From a checkpoint of a small contrastive audio-text model: encoder widths [96, 96, 96, 96].
Rows from block 3 of the text encoder, named by matrix and row number. Rows with one number belong to one neuron. Each number is 128 + 32 x the weight over its row's rms, rounded and kept within 0 to 255. All counts start at 0. Numbers have three digits each. After the name is the row's rms in percent of the matrix's.
# fc1: MLP up (text_encoder.blocks.3.mlp.fc1.weight, 384x192), inputs 0-63
# fc2: MLP down (text_encoder.blocks.3.mlp.fc2.weight, 192x384, transposed), outputs 0-63
fc1.90 108:093139108151151063156082093086105136160106123123069138072095091128118145070109084095061103129200158113131082103070090126072125112117093152152207141186161166116091167157165132133147126141082142
fc1.91 093:156089167132168121101065088085097106140134205096123164155147110127127147085086095083060148179095144091116148088070150177115120156145103141149152149156118129128102188150170101151095101161120158
fc1.92 093:139144103168103078096115086105113114165153172049100144097141107089108136113061135083114154111221143158115131090133145126144154171140150099173181129149119144150095101178149105159110082170100164
fc1.93 093:138107108146081116145171078106142124111181124178160181139110142154105158106148146154128110102145091088099129159108139091132157113121137164087171153127114162165161151110172161124089092148168148
fc1.94 144:082101099147109086137078108104166115167135162084120135138096139166148103118097097127095127168155130120095091131123116191114145126135122208117142109126169170122150170149128116145156077135135125
fc1.95 093:102094082109092109139140126078148124157086158167070144131148129108147107120122128143127115111172105137084090086117164127116106106105085184139119144128172191114116175129170117120103144152104095
fc1.96 085:098079135070140118109081164103120111168151135109069104099124112112125171124080089069118138156176124113094089086085154185100092125117109154105154100147085120193145143183104136117130095103133082
fc1.97 109:107131114143127130148130048109151122131107128090118152161057130148072160096094106081095134129170135096084146085123123177068110166175140159099173156129162168142121182197134142101107167120120151
fc1.98 086:103087099137112147136144157088115091104102129182167171118154110183148127146121084132124081141186149155137095090147184176174099172122158164102210127109168128108180203171136171064150142188131138
fc1.99 131:107137163141147106130147087061196094136096149114111110141120129144090156125110168102161179140151189118110130100156121144100113155131096123179127174193185175139142181112134146115113109095124127
fc1.100 084:092078133101119127167149179107187135101108127093111127090111133155099112057090107155142066084130099161091150150099105135156100084126132151088163145153116087190158193095186158154174122139115134
fc1.101 117:117091100145134076126157093127154072122126097160148130134122134148087167100110122159115180174142127159091165136163126168135128152137113161123134121175139159190104093112149219117191133157111089
fc1.102 092:110094137150095106126125153150184156139165135125146105102103173146113089130070145131104138116166099107119133138135171120122121182125159178162141165157119116089184123170117169099150154148128090
fc1.103 087:090088078169090088103139123146133135130144173141150137105125176163068136114094160093156092131171142162156131121062117116109148165128126189147193170109154165139117186178199126148146096173142135
fc1.104 101:133138080126089110174099115080146135159148167118152119162117113098081093087104115132111079188099160081106090150100145082095127172077114178154149124193142165171138161147133156128167093137086092
fc1.105 088:148107103160089072114135143087179102121157135073149075170084101179153080102147120125098108102095111140112168151078173095091140122171160195126174122178081201131127169149124175143102125151138142
fc1.106 117:087139134201122137135117063067177111101154192125182174153066086117078139131053123082080132105123168083101099076103186131130079129149126125134114160173167122165165130143149108157139141156094112
fc1.107 086:101081101080102085167124134133091116130162143148104139145142093123089111037112089095142163137142088108157173119083119181075123117134167154109207162125106133118150126114128178099129106110156101
fc1.108 088:153113152177105064155086099089140145153176166137129090162137147126084084106083106137115148127157169125110154175124170149103171146103170156095144132126123106142096134162151204128115067174107112
fc1.109 089:061147073082133069141173068074093118144195185147090160113122095139101103136055098150100158125100086111140129123125178182083164171083141131107201178139104111193125124112164111133154098134161139
fc1.110 085:135131163195102102123097124142118142181104164097088148153084070096125122163146091166134100135114102145113158127124104130151078149160140163143217082108163114130143164184124143140136163138154132
fc1.111 086:113085136112144116102107102150157118161102148144137130124152121139125151113165084072085124155202117120094106072068089164086105190097146217187186081160092174122109096128149102179131077172120108
fc1.112 088:074128089195061093116098140161154083107136187151140138152083100131086137138076079137130146160161154136125110112098124149071110090153101192151183143197134148125150124128177192128073084120138120
fc1.113 095:155153132152099052116114123111153100126086145154141136120102151162068097093123120163074138143159105104075146144055130117104151162147113170112158181177104183173100142173182174157159107131143113
fc1.114 094:127156071126101069118129132116143102144127174097083102107121121124077108039133090095094117134166140117107130116080122146156163128106168186180168089160099149146122102201130129159105116178113126
fc1.115 093:077113127133102106167173150074138135114154201097142140165086161098138124113108097098058127125164156146152079144093159169155095169098117139109124165130131107192148139115163129076138115091089155
fc1.116 093:137101112154117098109162104144133098160123136108111151107129083106132168047128143103151133147167156182144161080121126119133131154156103165147111123136090204149086101141155152149149083164100141
fc1.117 091:150135131159089132101133143071095136151127222165175166104092077165084121134132133129096130137157165085081115056078129164123100129168167113105214132108122088154142179106122119140163119099141104
fc1.118 137:131102162125110102176114088086160152164150172100140179089110089158092109105052039111065135140136159158097084076107140126119159173100100128115155089132131115140123167149122177126093160134123109
fc1.119 105:150103123150149086174141136066155154187188192152141139097109137141124079086095133098132148139113132171123084118107147112089113160173103136112140095168110131197094138176125129181111149144131092
fc1.120 112:141115129122098088087120152073080158196145180140151168141184095102085122067068117124077088113136143150056117071075121144117134094074124161104199153174078120157120188087093127135095112138120135
fc1.121 119:104116092159102125111112095066198127174167158155090105126124100098030078095141095123107159188143127113077164131096154121105157175145159160148145148192122202124161130186140166110146092121128096
fc1.122 092:143146102125108079160158123162122144190109129110077101155148088115098093107106155103076146151173119148096135131080160126076111139170087190136132181153102198097146154115171158081133150176096147
fc1.123 077:092156097146060136177097076116107141166111166102124154170148103114143169091072080083163113074156148082161145164101110137159091105151095190170115126178182166100148112139133178140122113187097151
fc1.124 100:111148143140154122093135114124168146183150163112135143147117092134128155077133157098138144112132121108163110081087145170105149100132096101166125178174079112135167155153199197160149096152067144
fc1.125 100:116136146147099131118163129113128115159135137131070102101109124127101123109080126134054134171152114121141151065100166140176089171118104148101177175142106138144129135118142139155085069109091155
fc1.126 091:138086055166071108123077115095159154191108186126106126173109121153079151172149156108169144134179180155120137096108148162126117151121146108166163091185134117178081160169120161156148070126169145
fc1.127 093:126134101144132081145102170156115177119098175104154132112133090113141080130105073152080109098099120114081082109140121151144172118176091178121213152114138154148144130163166193109166109121085088
fc1.128 089:100096105088076117144157054104165118098151112083107106172164111147111121130126150094106094133168119120074149134118090158166110150147122207096205171159093103127133120176143138129130130127078130
fc1.129 147:163113079098075118159155068143172181105092139078097101096116086105094126146087117142107066163153158183136166132166116135086172144133115130104140118113119184153087179168110169135131065096124120
fc1.130 081:134089072152087105157135124151123145138184135093151173131115122141130075083120114108083183114100172169094183127151153186103116134188156182165211116170129200132183156185162127114173135096091106
fc1.131 083:142090129109106061123120136069144176150150199133138114097093156116116158099087116061060155100169094157120154162045143151122143129179137125126208185123128176144086155151163101132151064129114149
fc1.132 091:141125066120080132156166156068105102146104098124073150140147087146089166157146151093114085115152189087095162116094130134092139185164135205155141089103090136185091118139165138069086056138142145
fc1.133 115:124134135135088079158145117108142157133152136107094106132079165146088101065086143164087087155154131120111108128151106133112105160162129122106143110128079157165066153163112157125150087099110125
fc1.134 099:154151095126114049166099091115184169156126137136144095110108129150092144073094112107092139147166173157136165098103166137119135175102107151093205121174134087176134163129131143169138123172161110
fc1.135 150:126126164139095131116145089044149118133081109085145126117075095135056169092113131086132154177131153122087121150140151137079100166111163143143127133145152144155126126183172157176116129143120150
fc1.136 083:091123067133082102142135138082176136124146149071128115147128105104089096097090129133088156110137123090149103091143088139156119180160120179144143122179134186162150124107120092070079135175127076
fc1.137 092:102087134184127107172114126076134120140159168147132161157073130152077128134095125076086094150115124127131087131118117177093102134088158151134182110138123125121138149211173112108145096175140089
fc1.138 102:101080150133108133144110138105169143135144152126082098121117133111123108092090169128060115137211095138112138147125093164089152113102142179108164165187089166104114156138125138117135073170137139
fc1.139 115:142132108123141129124091122075129114152129201107107124144088071128103112130084080136127107161149153113086107137122117156105107142109080151096200136153135160154137168149097176122147102147110111
fc1.140 083:159156149159104162183109146102127071137130139122101084119154096151127167079119131088098156138143162160105152157089117176111145156170110207122149177163091159178146160108184138153125113130168106
fc1.141 092:170110130128131128101172143158169151159102119116151130154103084154093114112124150089097116156136081111102095080072139133109156194164177130132132109081076201142096146114176147166088121125129106
fc1.142 090:160107075143151053155152096138134129133170186107162088140116152193164060045070145089075086107162120092116155123106157130135149166180157152151150152178120190150147153170164152111151154092172138
fc1.143 110:146136098110171078107110139126163167156143135125086118116149088173108114094183129111095131115157114076088140149116096133090084134123118127156205100126166141112101151129152179138144095111120096
fc1.144 123:141158166152062068124119081082127159132152196145101157145145085168090081053096117125108115094156127149067096068096149119081127142116131145111200136117151152135079179114144109102131117166133132
fc1.145 088:099098155197134063154131119123126099128155169076130120147082152089135114089098084078044120101106170137153090126116112151143129150099164181076204134155150182150162135177171096096098147133145114
fc1.146 091:125158146142081102133161103177119175107139196116132118166114104083105106088079127128069065125167103098096153106087134166118120157128101137085199171172121134149129103171103117171087147106092173
fc1.147 076:172095121100141124163131163076187081136164189098146160082090118171098089088115077108104063149155114112127157073146095156114080124151107158138184117082144145093098137155189133078150123158101121
fc1.148 099:127109090179105101133111168088137166192178174084142093119111075077101071113157159079131133149176139081089155153097100097144132149117154140188178117113111143166149150170129154075094078104115107
fc1.149 092:118139134129127068174112114095092130192115200147060089158102151085119086073108133086070134138194151131091126145095107126148097168123155159088201119152152168142178116111168175122128125101157120
fc1.150 090:149104110128139083161094156070102099169169128107114165124131088136072152057072139098137160144133113126120179111114148126120099146155126202181158177125155179111103136184128124103156141153117111
fc1.151 086:099123150134071145165127083165172102107140101154095094168105174162080096139164153136143122110178171094086153171153156153107092131104171156165131154110091184137147095112145107078140068080090171
fc1.152 094:135155171119063093138162107105127140089099132136116136111085173141111065030097102085132165185157134146078132146073150155122116169140090156132132150179122163121096151191140133118149108157151096
fc1.153 095:127097112182093077161121102080113156189093136122116130125104137139097109038120156086107152112188106100159150132063152134107093181189134176138196106114136142136142150170143118184146107179080120
fc1.154 119:155105086092095110179116133059137157124153164159133112156120095109137127150106096138120156114101168185107103138121121164119154175124139170108198158190140203115139159153144163191102063129118118
fc1.155 112:108092056168121130134078098082136154165130114082090124152096115167131122146082144103118130122155166144165132099097128191131164158149077160179131140131099102097126142170180162110093125105152163
fc1.156 113:159153129135127100104103102059180139198151158090085157158104074144098078065082077139069146129162159083108065136090149187124154150122143181092137117170139132086118126177149164126085102120135121
fc1.157 102:106105134144106086174165144128153113173168161119106174095109083097126126145113135074060101085155099138095138140113136127068172146149124167137187183114087147094161136148103136169120150188089075
fc1.158 094:156086170118103081158156098067108162139101194159136164118167088122065128110118090142063166123184137121143151131110108122137082130168146204141182161184185162098164121152206132155143125112136131
fc1.159 089:084161097173122070175154152112147148180186168131131128098095086122086149109128102145093105112150135154097153152092103190139147151119104146088103079188097090160076171083192149138133109092173081
fc1.160 105:106140184126075104178106139066173106096129123109115091185087168096101138046065094076136152135140098124130112145055130148134100117125187212157134177159090148115147087149187108134112086099096121
fc1.161 090:111080102172103124153090105112163141153131099096145158097088103123063113125110143101153112148151141101132155108120118110152083143140125193165138135113150170144107172127126163090092132128122092
fc1.162 122:120123170170081076135068126103152089176124133110123173106120105135097144150131091085106179157162172119134085105110170157140121172110137176148162144157112142128162145169120198110109165109121127
fc1.163 155:151077158135083138092125144071158167152131138106095156112068115105124111087064143128054095126142153131095091108136134111120099161099097125108181142146069132175105157152105177105090067114081124
fc1.164 079:161133123162151137180180091105091121177174097110140117163100064113092103047091110100083123092129133114121164093125151153129134159152139137149170172173131171181086170120132125094096114089166073
fc1.165 098:121140080188123090127150131109132108114150203140153087133138127075112163093128131154057104094128147153149095136084085120148165099137147132126191093185097182183113123199125106116122137160130136
fc1.166 128:118106138144054086120111142068130122195174119076061148109109074146101129074067166147103110151187123104107132128135091120091150150122101164118133127134054189168149184131110133115088051101069118
fc1.167 108:161143146166110078128106119093132099166169170120123155099135094160128106131069141086082099127158104145106115079067131123097102142115119174115192132130115174150144170192147147118070138143157139
fc1.168 117:117118072159066159125079077128182176187092141109138135116072127151134135107135119146109099125139168102180122155139085118115157169085113117159117169114101129145174112164179093106092108107097153
fc1.169 092:101142147103126063153128163126163114149171141183066146156165089093091133067119163101144149159137132127135124072067136131139147116167130164106181162157148179152069176156153162109094139166125106
fc1.170 092:098089157124063124094093140080126179174115143146133132168117110111101133108068160149097141152136125113152086133139124121118136149107092138105163149146129125119096139154183157107175085167066109
fc1.171 123:149101126129073131154133140042178121151126109143116167081083081116128125081106132118114092160102183107097097118123158107121118113104118099134124115150095149147101192159136198099149073128110145
fc1.172 092:055133085148129111175115108093154111122143202122106158171094102109127119142055151091142133120204128102143109097080134161102156152145128216134142148152127189127106164177088170148178116106163138
fc1.173 094:074168119154101095106149116108098137177156079159117129162090093138132087092093107094153089122155171165082138150111140127082084084181164173150187110107088186179125109121145174108142100099097093
fc1.174 092:146097101099095053175124111074151146153102176098100105131165168164099132122072067112103149175117149133147130063122119171119116147150136120092154114160088197164162203168122125161161110180124097
fc1.175 090:101157115120151091132111073119113182114169119136105093102076131115064148089139109102092158114166167134088091098090133117120134187167122124148133091121116172127077161172123136115109147113113089
fc1.176 100:092105063159115062098139099064114107174145123157116100131098111183115108072072081131122097112144126094133150107139114177112137152132133164155193136146098148146120187159127187122144118158118132
fc1.177 084:080104150093147086111121068070124127126100137107086180168186134131085136062118142093078104135169143122128111146144140155114130182183081210106152164093156157173080116153135180097134104186133160
fc1.178 105:139139112114169096109150090076176144123147113148095105142131100137105096145073113119080153167075138143091119149145137166097152157132124119169185124166126127153102137104155115173115120149098112
fc1.179 096:074140131132103093166096114105102137196172129077085102162132169131121126123121122095103112165147130090084091107077099145083122095171162183090185087122101132183086173155180176090155121147164127
fc1.180 085:150098108142122092115143130156097094093129205105130172169095138167133128107111159135066078171141175091092108108098128172104097125129152180131143126104125189115096180141191122123129135128124071
fc1.181 098:145084122110091122108131084129086150160192183139097127118106175174080084088137085072127154172185109094117129148150120144083095132156173171120159183117167149114099134143168118139164074101133108
fc1.182 082:090094088107130074113125160088121120143101153099138161151152155159134116159103090161094119173104132129113195124072168119098147139169195206149186101180113123165111124114114120094166096162127146
fc1.183 075:079117100153116136149112136102171145142189135127126080173168129151148134086170101059093123098152131120137183117059105095088150147115166159109157128195163093092108146184145103123175088112130076
fc1.184 104:072090116097151140116146116149132130095099158124072128115116096129094149119075103116093135166141165098133075108069175168103150171144138180158160175119132127105071175154162138051141067098124122
fc1.185 094:151121055108119063175094149089148135095155159102107129123158163148128123094125159089138094181103108146100163133089101135116145148155114140129199147136094186124107164171112133089148056129156162
fc1.186 083:086074080112149121151128102110146188201149190151143177146164097166150101100116112124134143118132156102128082131134107123145095174130148159127147149138136170142107089115161177167128143100147171
fc1.187 122:108091090160150131141110134063128142159121176081066152146138136173084115171087130124089115090195120157160104153110087138157144192120166170204161185154109163152107131182128145141103148144145119
fc2.90 110:091154150179132182156158142163091086109137130144147136085145116134133126142145157130061123100134148128154153181096116166190094137097125170176112115143080150152163160061170109093101129087076154
fc2.91 081:085110096183108141117090170092170130145095152120080126148111137106111131110149091086042104180126184179080107105142150095111204101168115174125081125108149174134147155159083106131183073099128108
fc2.92 098:113111092159141099164159120149133112096144065169135080109158134125111105125128071125150117128087184134141165172111144140113133110165173146098140126190139125080165078117149108166134176125150143
fc2.93 089:091210136156114150119147061149097111156162175125176089151198083143139157154120111104139101092119100129157052162153115120103137145106092173084112139112141073125106153127131107087130124165156153
fc2.94 166:114095171153152119135090108070136141127086080060112114093137165143110131154124139159132159119113120147108148202125140118058138133130185140135108127093147178110080080189154106149143147121091156
fc2.95 089:157133087163162122163168146115177129182135129141171133154103131124173094157141138157164074128070105079158095169173153160165052165151147156156157081124152085114110191126091150111145119141163118
fc2.96 076:149160120132081161153071100188072118122103081120153152095126131173151128132152090088162134112102156204136135192156153131150130114111108160119098107135116087141080049161173094111109125115080162
fc2.97 132:126140139092144129116166078155071102081138092193159096133184143124138155170172117106173147116120080118137168120122109120150123086146182122179066099076113146122137149071098071129132153141074098
fc2.98 070:104118106094187087101114186146105138125142124141135105053114153067134182081132110158125093084060121076100088130091172130129104087122104101146163102080077138162117063094117125105137166083080155
fc2.99 160:101145107056130117079139171151095138176146115170133125135165178120200116132121144110185152102133083099135158093138162082151162133118125116117151089133164083180146070093169099074150080124172122
fc2.100 080:074188164125172118111125153171104091154135140098164097102197115076088092144146099108112123153107064153098090147073124124126087069163159135149089091120162146177128082121160137150142118142120131
fc2.101 121:137111102088099137075150178214145167143115106145093132131166159149178173114153131111139128096171120093162136098142147153125144165130146203159119064153101160086131099153145121071124054155154150
fc2.102 075:150094139091152109102122170108136127152149166110076143075078091109101098089166170117087166060141123142125133185176086111138099166135113161089178088087137155185118133084115168127122124109149093
fc2.103 072:135186148108152156147118148096075049062127105108088073148124137149116140087183181100101170117124079111081109182082143121155121131087150108113128059103110155149091114118142125167106131147143125
fc2.104 100:141098108083135078182149122102162129099113131112100139054093114064159110189069071098130159133102104157156157125145142093146130172172205080114099064093165139129133111160103140132137093144167104
fc2.105 082:084148097088116148154175117126109148114147159096123147170140184137170141107082126144165139143090117098089083157140092096179116095144145115188122107094080167097151157124150115139103134114108109
fc2.106 111:113166110072104130122148119124131130163175099140115172127135085177203081141139146121169093095145086114164121158082175089136132181096117107161108113093154082122092117148175091078115069148175093
fc2.107 081:112170129191114127118137135124096122163193153129127102159125105091160092144097172145118087104071167153099150147127108100128080118113110113154113150125102092135198138081134122158141110172169083
fc2.108 088:128097126097154124163124145067128172152139133144115107126175086080194124172095083155074052210046131125080100120131129169146118113098109064103151065091084125090173138151131168139142082175108083
fc2.109 090:142135105144097160091175092151153162137127114151148125086124148161186133191149150121141113100152112164127137151146083160156123098080130104190087130144105126137174174167137097153178060135110110
fc2.110 083:162210103063101205154161136098107108167191133140102156106105076108095121140141074153116088149126148082158082140111151075118176108146091091082119146161122091102148163127143069155164100094113059
fc2.111 086:121163144194102122120133151125102041196118087137140156045071106171103148147116108137125079128162124076130116156111121099161091150108108144179097132134087116104112175162096148124106102132100116
fc2.112 079:101163143134090069067104081145131159091107144164147110145177129125106075162142116145178122147143084147157075140124120137093149124177138109103107129166118115144131137075119122104120036159159073
fc2.113 088:160184147157134095109188147128131119112150136161145132104197115097061108144110127125169102117041132082121100174148153084167106123120156146090091092076136119091129093141122119164132121102080158
fc2.114 085:096139088190138118121138141118150121158104104090080127083186156088170093144086110153119134119097164148158146131172157070182128121137182116128111071109133121133152144088101150080110129136138142
fc2.115 082:154074105119161068070113134162127097068118155082095108133109102091131184130182117116138096122084107132134162137123110050117148147150114095085138093155155115090116153127127073125107113067096112
fc2.116 092:158129174116158161162113095083159111161140113101126185113175147165189080166102100135132063113047128099138072158087181079157076130155070134169155073140141093099124147109125119075149132116085156
fc2.117 086:158138106171142137083094174179156093166095128074109102080156090112147155131116182127139106137164105137185113175148089113152087186081154114143073108146093080125095137158131139136093101084113155
fc2.118 169:110091089108156086139117130124114121130081089122138090122077197156165140184136153160170160097152109146106151166099111103127148149166166168163137153094145132069153084133133089143179133124144123
fc2.119 108:097180121092123105137125175126073056099084121185170103147101126127128171196119123139217163082071090127152173123136162070157131109114174109124094133143147076100126014108138092170139161157144071
fc2.120 117:162117144075179091154136114143092135125129102127112115129184094096160113134164141173143112158126121110165133183118092111115065160141097090137059137077089112093135147107122101147091160117120125
fc2.121 127:160105090055104106130136152148104104100114128183107143123175140157184094120119087129177115082128083123111130139100120145151187116123202147168102125129097119107093140134167065132128124165168092
fc2.122 085:139155124089155107089194152138043126139106187115167165154178131147127071111114147118102067126091107113124096104106138097170068076101137109099104119135117092164149159131097117168111145175134141
fc2.123 066:153106134149131126090131134081122080100061092115074154132181114134113087125140190116148092146146144146191112123120156172101120105118102163155145169121107178106174118151096071166093177159098168
fc2.124 096:072122060096125166062179180182146167134111133116084166140113109076150114125141121149152128084127104127208136143106106127156166180148096136106165117150117100181138147115152100106122089138098100
fc2.125 101:171165179104145173107200157151174152092136197148167112170129108108094131070065107146130137165047151155120094108111117107104055165079109098152119137103119039078145143127139112113153128149081163
fc2.126 093:145162119158063123160072088064118153178156062108115166153163113196135132124147126121140132139118123107076093135093169135113095170088191133170174091094098157144149144078079091094119138109148167
fc2.127 085:150158112087127107085182159144098068113200124199163136117159135138106167117123097145108066131150138103082103103100129147064150092148129163129139089159147085149126142133130165138129185184114070
fc2.128 080:089124186116140103135172078147130059148156092180139117157125170136172178180168138179144131177099101162147105154157105085125144105152187177112140094180150083136158122126110113087147105112125157
fc2.129 188:133121142102079075158121101060135149142163173134107150103124108119149105131069102135135087172133138159123086117116170125057173146094116154127155096159111130138064132162119137105114156141099117
fc2.130 081:123151149151095185129113100120147169148163182117153150092087100107098123123099102179130119126076144063186060135140096169129141128104111171139130154084141127137105146133159162082153077115149153
fc2.131 079:146087166114127125160083148103133097130115129189160170148191091159117078140127097101157181130117115074170125096183164087150101097165140099130124145164063115164117160093111133141153154108130124
fc2.132 079:160132080107155140152114122139117091104152156164087091114077099159142104173114095162096127068110117092112113103118105144169098116132144115131090169131178107162087105134172160155144122128149140
fc2.133 143:105132126115109115173167113132096103095116151129112122111146105093095110105072107068127154161067111127084135133123139120050142144076164156113119083172131142104122145125128086152149149141098096
fc2.134 099:167197101123112151215163142132103166171188163193152166070155124115129099115102121159155096129153103126119129141127133113122054188118098084118085101046075109152165095081134151125129125126156101
fc2.135 166:150121100084119157115144186153106132124151121181099171100136117131163106134148112112159118092071125128160145136135158071127152136125147119130128069150120047097102094101151080100118077132095098
fc2.136 082:189113099169153148114095099126151083106137167116175172073186187124073162091158133125092073124160070112192176077149130176095098139160068104153093102154172145118147117108124168106142110115102074
fc2.137 089:114156151099111164128185131198056132110182153119119100072132126097133090112082128122156123100155113062127146151165145051152104169167076109144158086090109142143098128079157119109085122138055173
fc2.138 113:129180123226146117175127111131079123125127107176127084073121151121087110074092116087160113116065153107149160109098145118107084100163092187101085133184148114088123123107135146119126147142144124
fc2.139 118:166097087087081160103115118180140103092133045102094086120097150111125143184097173138224161144092128113092184130158134089134157127146166132165140115106119114110078097115104070091160068090136144
fc2.140 083:178152077150147098113128096158068162118145133165087120120195111140106121143146127163119120172098102121175112163162147092108112130133178070167085101148101158157084198155146085135089188066155084
fc2.141 080:102151073160183146083114168090164120143148102148127148147156125103055099195171115130162152159124066113167171136121149135105084127087115108132160132076153090180163150162070164165180138141104109
fc2.142 089:134113154119157118147096124130118100100126108071160079107161182143152098174105141155166141096097100131143184143138105087090108161089152127113169170143165111137191077106108065155135118113170106
fc2.143 108:147163148129088097070135151067110115108136114205095168138135165114121131142104153131117096150135089116078143077108129092154103091080168106167137100159106124166163131111135132094154181083105141
fc2.144 124:116115154108125129118184120185115158102128130122101115097170071072141086048105139126124117143102173126149102201141113044121057142095105068105107131139077100125142150101103097138073094168066161
fc2.145 083:125174083156146103084122172168142144178084117102128087068130180110122095115179117123117167053100192130091129138157159068165117139166143121146174165145167046096159106173127089137130141121085195
fc2.146 074:152133058125106175148124174115151077121164102117087076115144126114103118089123139132077080089079075164198068117075189124141086179089174160133137159145163130161165139138132108148150087119174089
fc2.147 088:132149135151146169086121112087143123180175121119183137104094108140125164107073167117099114159147135097141050114108091156154137149085124067105143138105137148125106171112047104148116135159171138
fc2.148 088:127133174122105065115175117143096111133136169169107066126171113099079178122079091180095070173083128103134134174099125097130086114100187107147067092133143127138149110138069060132158132106074168
fc2.149 082:101143108096126163099193153091179136125131127153108120130117162096050092133125156184122163172084119119099175124141136052111113178150151145103097103097103148091191144188091142139152159077111188
fc2.150 080:165143125144135149100142153109156116116075136143125122125137157075102108146144162150086106169058185190154138185134141079069149135126126062165077121091069094127119163150127096110178175112171121
fc2.151 077:137101114144171152165160092080150140101151106124153147066104150091137151145134102119164115142117149062142126166138074112120147112115115105112136158121154148170146179084123138106090152123175130
fc2.152 083:110106148132163106098192139176065138171120177094142062083104105179177143151120192142143132127090086133099139143144133083154056118160136143151103084122089106120157121152121123095091109136148161
fc2.153 097:112134113125058161115138078129132113085105086124100151110138138099118134127106139143158113125075087125087195081172156075142148112087200160148104136127055113143130078163160098167111091074101161
fc2.154 134:128155074085109140090109087200099069154133046155143110116137202134193146199140104109172139137130119136105156104166143154186106121138171126141090119112196164143150108105099096124145129120161081
fc2.155 118:125149161179136138102127107059098085183186112143161192107117128175125117168100136065112125130126100099149124088140142155149098076126113132153117132174127088150201126095109120154149133155124072
fc2.156 112:096093144089171141071135142168082073106102122137182113132148185087089123163124189156131155142082106134150208120153140069147091137189153126156057154178113092145151114124124103129140077104113102
fc2.157 108:127131162066106115167134145175131093064154104168163088120144139058099184110097161135171139148086098148090155115106109054139085118124164139111124086127110162093078091107094053198141154114082105
fc2.158 091:062177180174179166086147090139107121174147134076119145092153151131149154142131162166129129142113138069157089176130123053161141121140102128165160137092169138137125133070068125119182095128146116
fc2.159 075:177116180087134173159086092095175188174120161184122133092186145121138173137145096118127141122158067115130102076145106110079108141084195183120157155137136162150125104181124129121137150138148140
fc2.160 108:137127095134127136165158156130133068122127129094089159023110078077119075084076092102116112127113170141138114161187176117152137128142130081121119109111133107129132133151129159157110110114091105
fc2.161 094:130140164164128127101125130144090109109158126157179164142166102125111102108117170132099134150130158091193099125144085082083068147115054145142076104076118137144145135171120125128134142113129092
fc2.162 131:102086088159126148096132088103138099109100090115169131109088171111112150136127190154138176148125144116144157131131102076132101153116177157089080099114138128100107078117172131159167074044102155
fc2.163 178:113115138089128140146186138126099111076158146145133134138187133060083151106082146145127133178043080139121149135109151086140077115080198159089087112107084134123101102098113078171141087144070118
fc2.164 077:130115157121108149078116169158095083149143129085147136074173084157163180109086106164105135130135131116140139172146094086149128174086083125144144080175080063142124146150120139158140094119136130
fc2.165 090:160139095211164105166088077145132138058126108109096134149088121173138062099122130077151102110139164149138130080106100093080123165097140134120125167170088079070133140122124076114157173142131186
fc2.166 137:136127162111132137127151184145090140109150127160099109120139130050068148075111144120112143190014122110136125146079143086152072129129158149111117109140070115078115137076134114116122107121079109
fc2.167 098:120090089110119181127173111143120106087100138132166107146071146090083164109093154116178148161077132115106140112133132053134046100143141105152086133144129137155077104123120138147128100090080129
fc2.168 120:116223105138144165100134115093108071124128130220153188121178166124113095130076145139157102095146095093140107061144143098192110091124134119150103107143142146137163092028135132113145165130123082
fc2.169 095:141144172092119145080133110142136101135168161166100099158134152130101135182105131144135080146164144164145141132125145130155156114151125115137130081108104152120093161138092138143093107113100095
fc2.170 080:112113087141085106157177115106115066158155158147130120056108160102108112116084113099179100097077138076108151069131090105167090191099141073110179093152145120112097147095155192133112150105110103
fc2.171 124:102115126149111110113139106108117156081122150170114133101161135099095133059089105126092156152060114109137131128078125101137093103109176138145101117156084154094117083102125090199153146124030110
fc2.172 084:129138134077104170139167142158161138066088155099116077161156127129128156082135086145069109119151106068129166143124178056127138090120153157155105126165187114094155082143143129156150099120163120
fc2.173 079:128190162112144107162120135172119154077103123115137083084102128124142145182135114156124126168098118105168140134134103148112169094167103144104119126082174068098117088172161166161094120098162075
fc2.174 079:139130117104161110114142108161172133110179116127151139073118150183122166148177105158141171149134077051118074131157090127161067127050119076112189123112143116107114095121160083151089152148161153
fc2.175 084:130149124131104099185175129201091103146182068120090085108131145140137120130094117174090109104117115161157101145127132086087049124058122080131135133066114097081095180068167128121111134115082153
fc2.176 095:086154222100157114090127133124103183114131161102110082136166158129082142055060108113094105158115090078139095111109140079068087156106081080072162102140139079099105161110132104106159193118153139
fc2.177 075:160115140161160147094108173186172099146158074114125134131153117097089109143094120194147111096100134080081098158111137071183068110183166127131123151148136083106089133117133111143116161094149163
fc2.178 122:131196103077086194123158103194121103097181073185165126135176139129144136163114079117158085083164062137183150132083151127134137120132144122174136134121130100108210104083104086169133097135148078
fc2.179 087:145160176114126161106076117099066125151104076097167063096183144148133145135180122156130179100059069151087152171089147082178089156152102161116073080099158116142204081080116058102132142132127135
fc2.180 076:139149086096161128101096163168126070098181131132067177082186153095161088129111161102095134111149127127122097147142157104168162171133178165185166176124147084159140142126079104156149093115181133
fc2.181 082:168158094164125098149155098166065083085106118133137154114167159056172095195115082092108093156135091140136083139144091108102115135140093056111102077176160134125204132151068128149142186142075120
fc2.182 079:074183179136192136116192149104139096174145121162154125129165158067105147137128139088135116174166162118100098183076095104152163142154084036115135101086089171140181088134144142168148097075154163
fc2.183 082:146169156112090135136131122164155138121188093159051173136092161161144181111086158100087158139177166154181081089127100158131186150152162086163116141178176137162139158097106166060082131132147164
fc2.184 112:160175104184099149130142158117081166089136124168163147110161112074104132164120103126143160096117144117132177089144127179079105097141155132100112045138120097105151086080117121178084114117100144
fc2.185 077:084179074088138160150094172095086103094166157133096125088154126146157163167160153160136123097145142143115115120105104121112170152132091160137140099127156114134171083115163090122105166105070139
fc2.186 081:151141079086077063113136096147109107133127145073113051094172149161084125128147093119141132179142132115073147106138131161127126180191167125184158151150099173109102121166126116142171108138134134
fc2.187 153:133135114178151143131173106163090166143157083171144144093198137053156069108099124121126133166094153143153107112083123084140093110144090149082101115099100136082102115116097142082116129121121153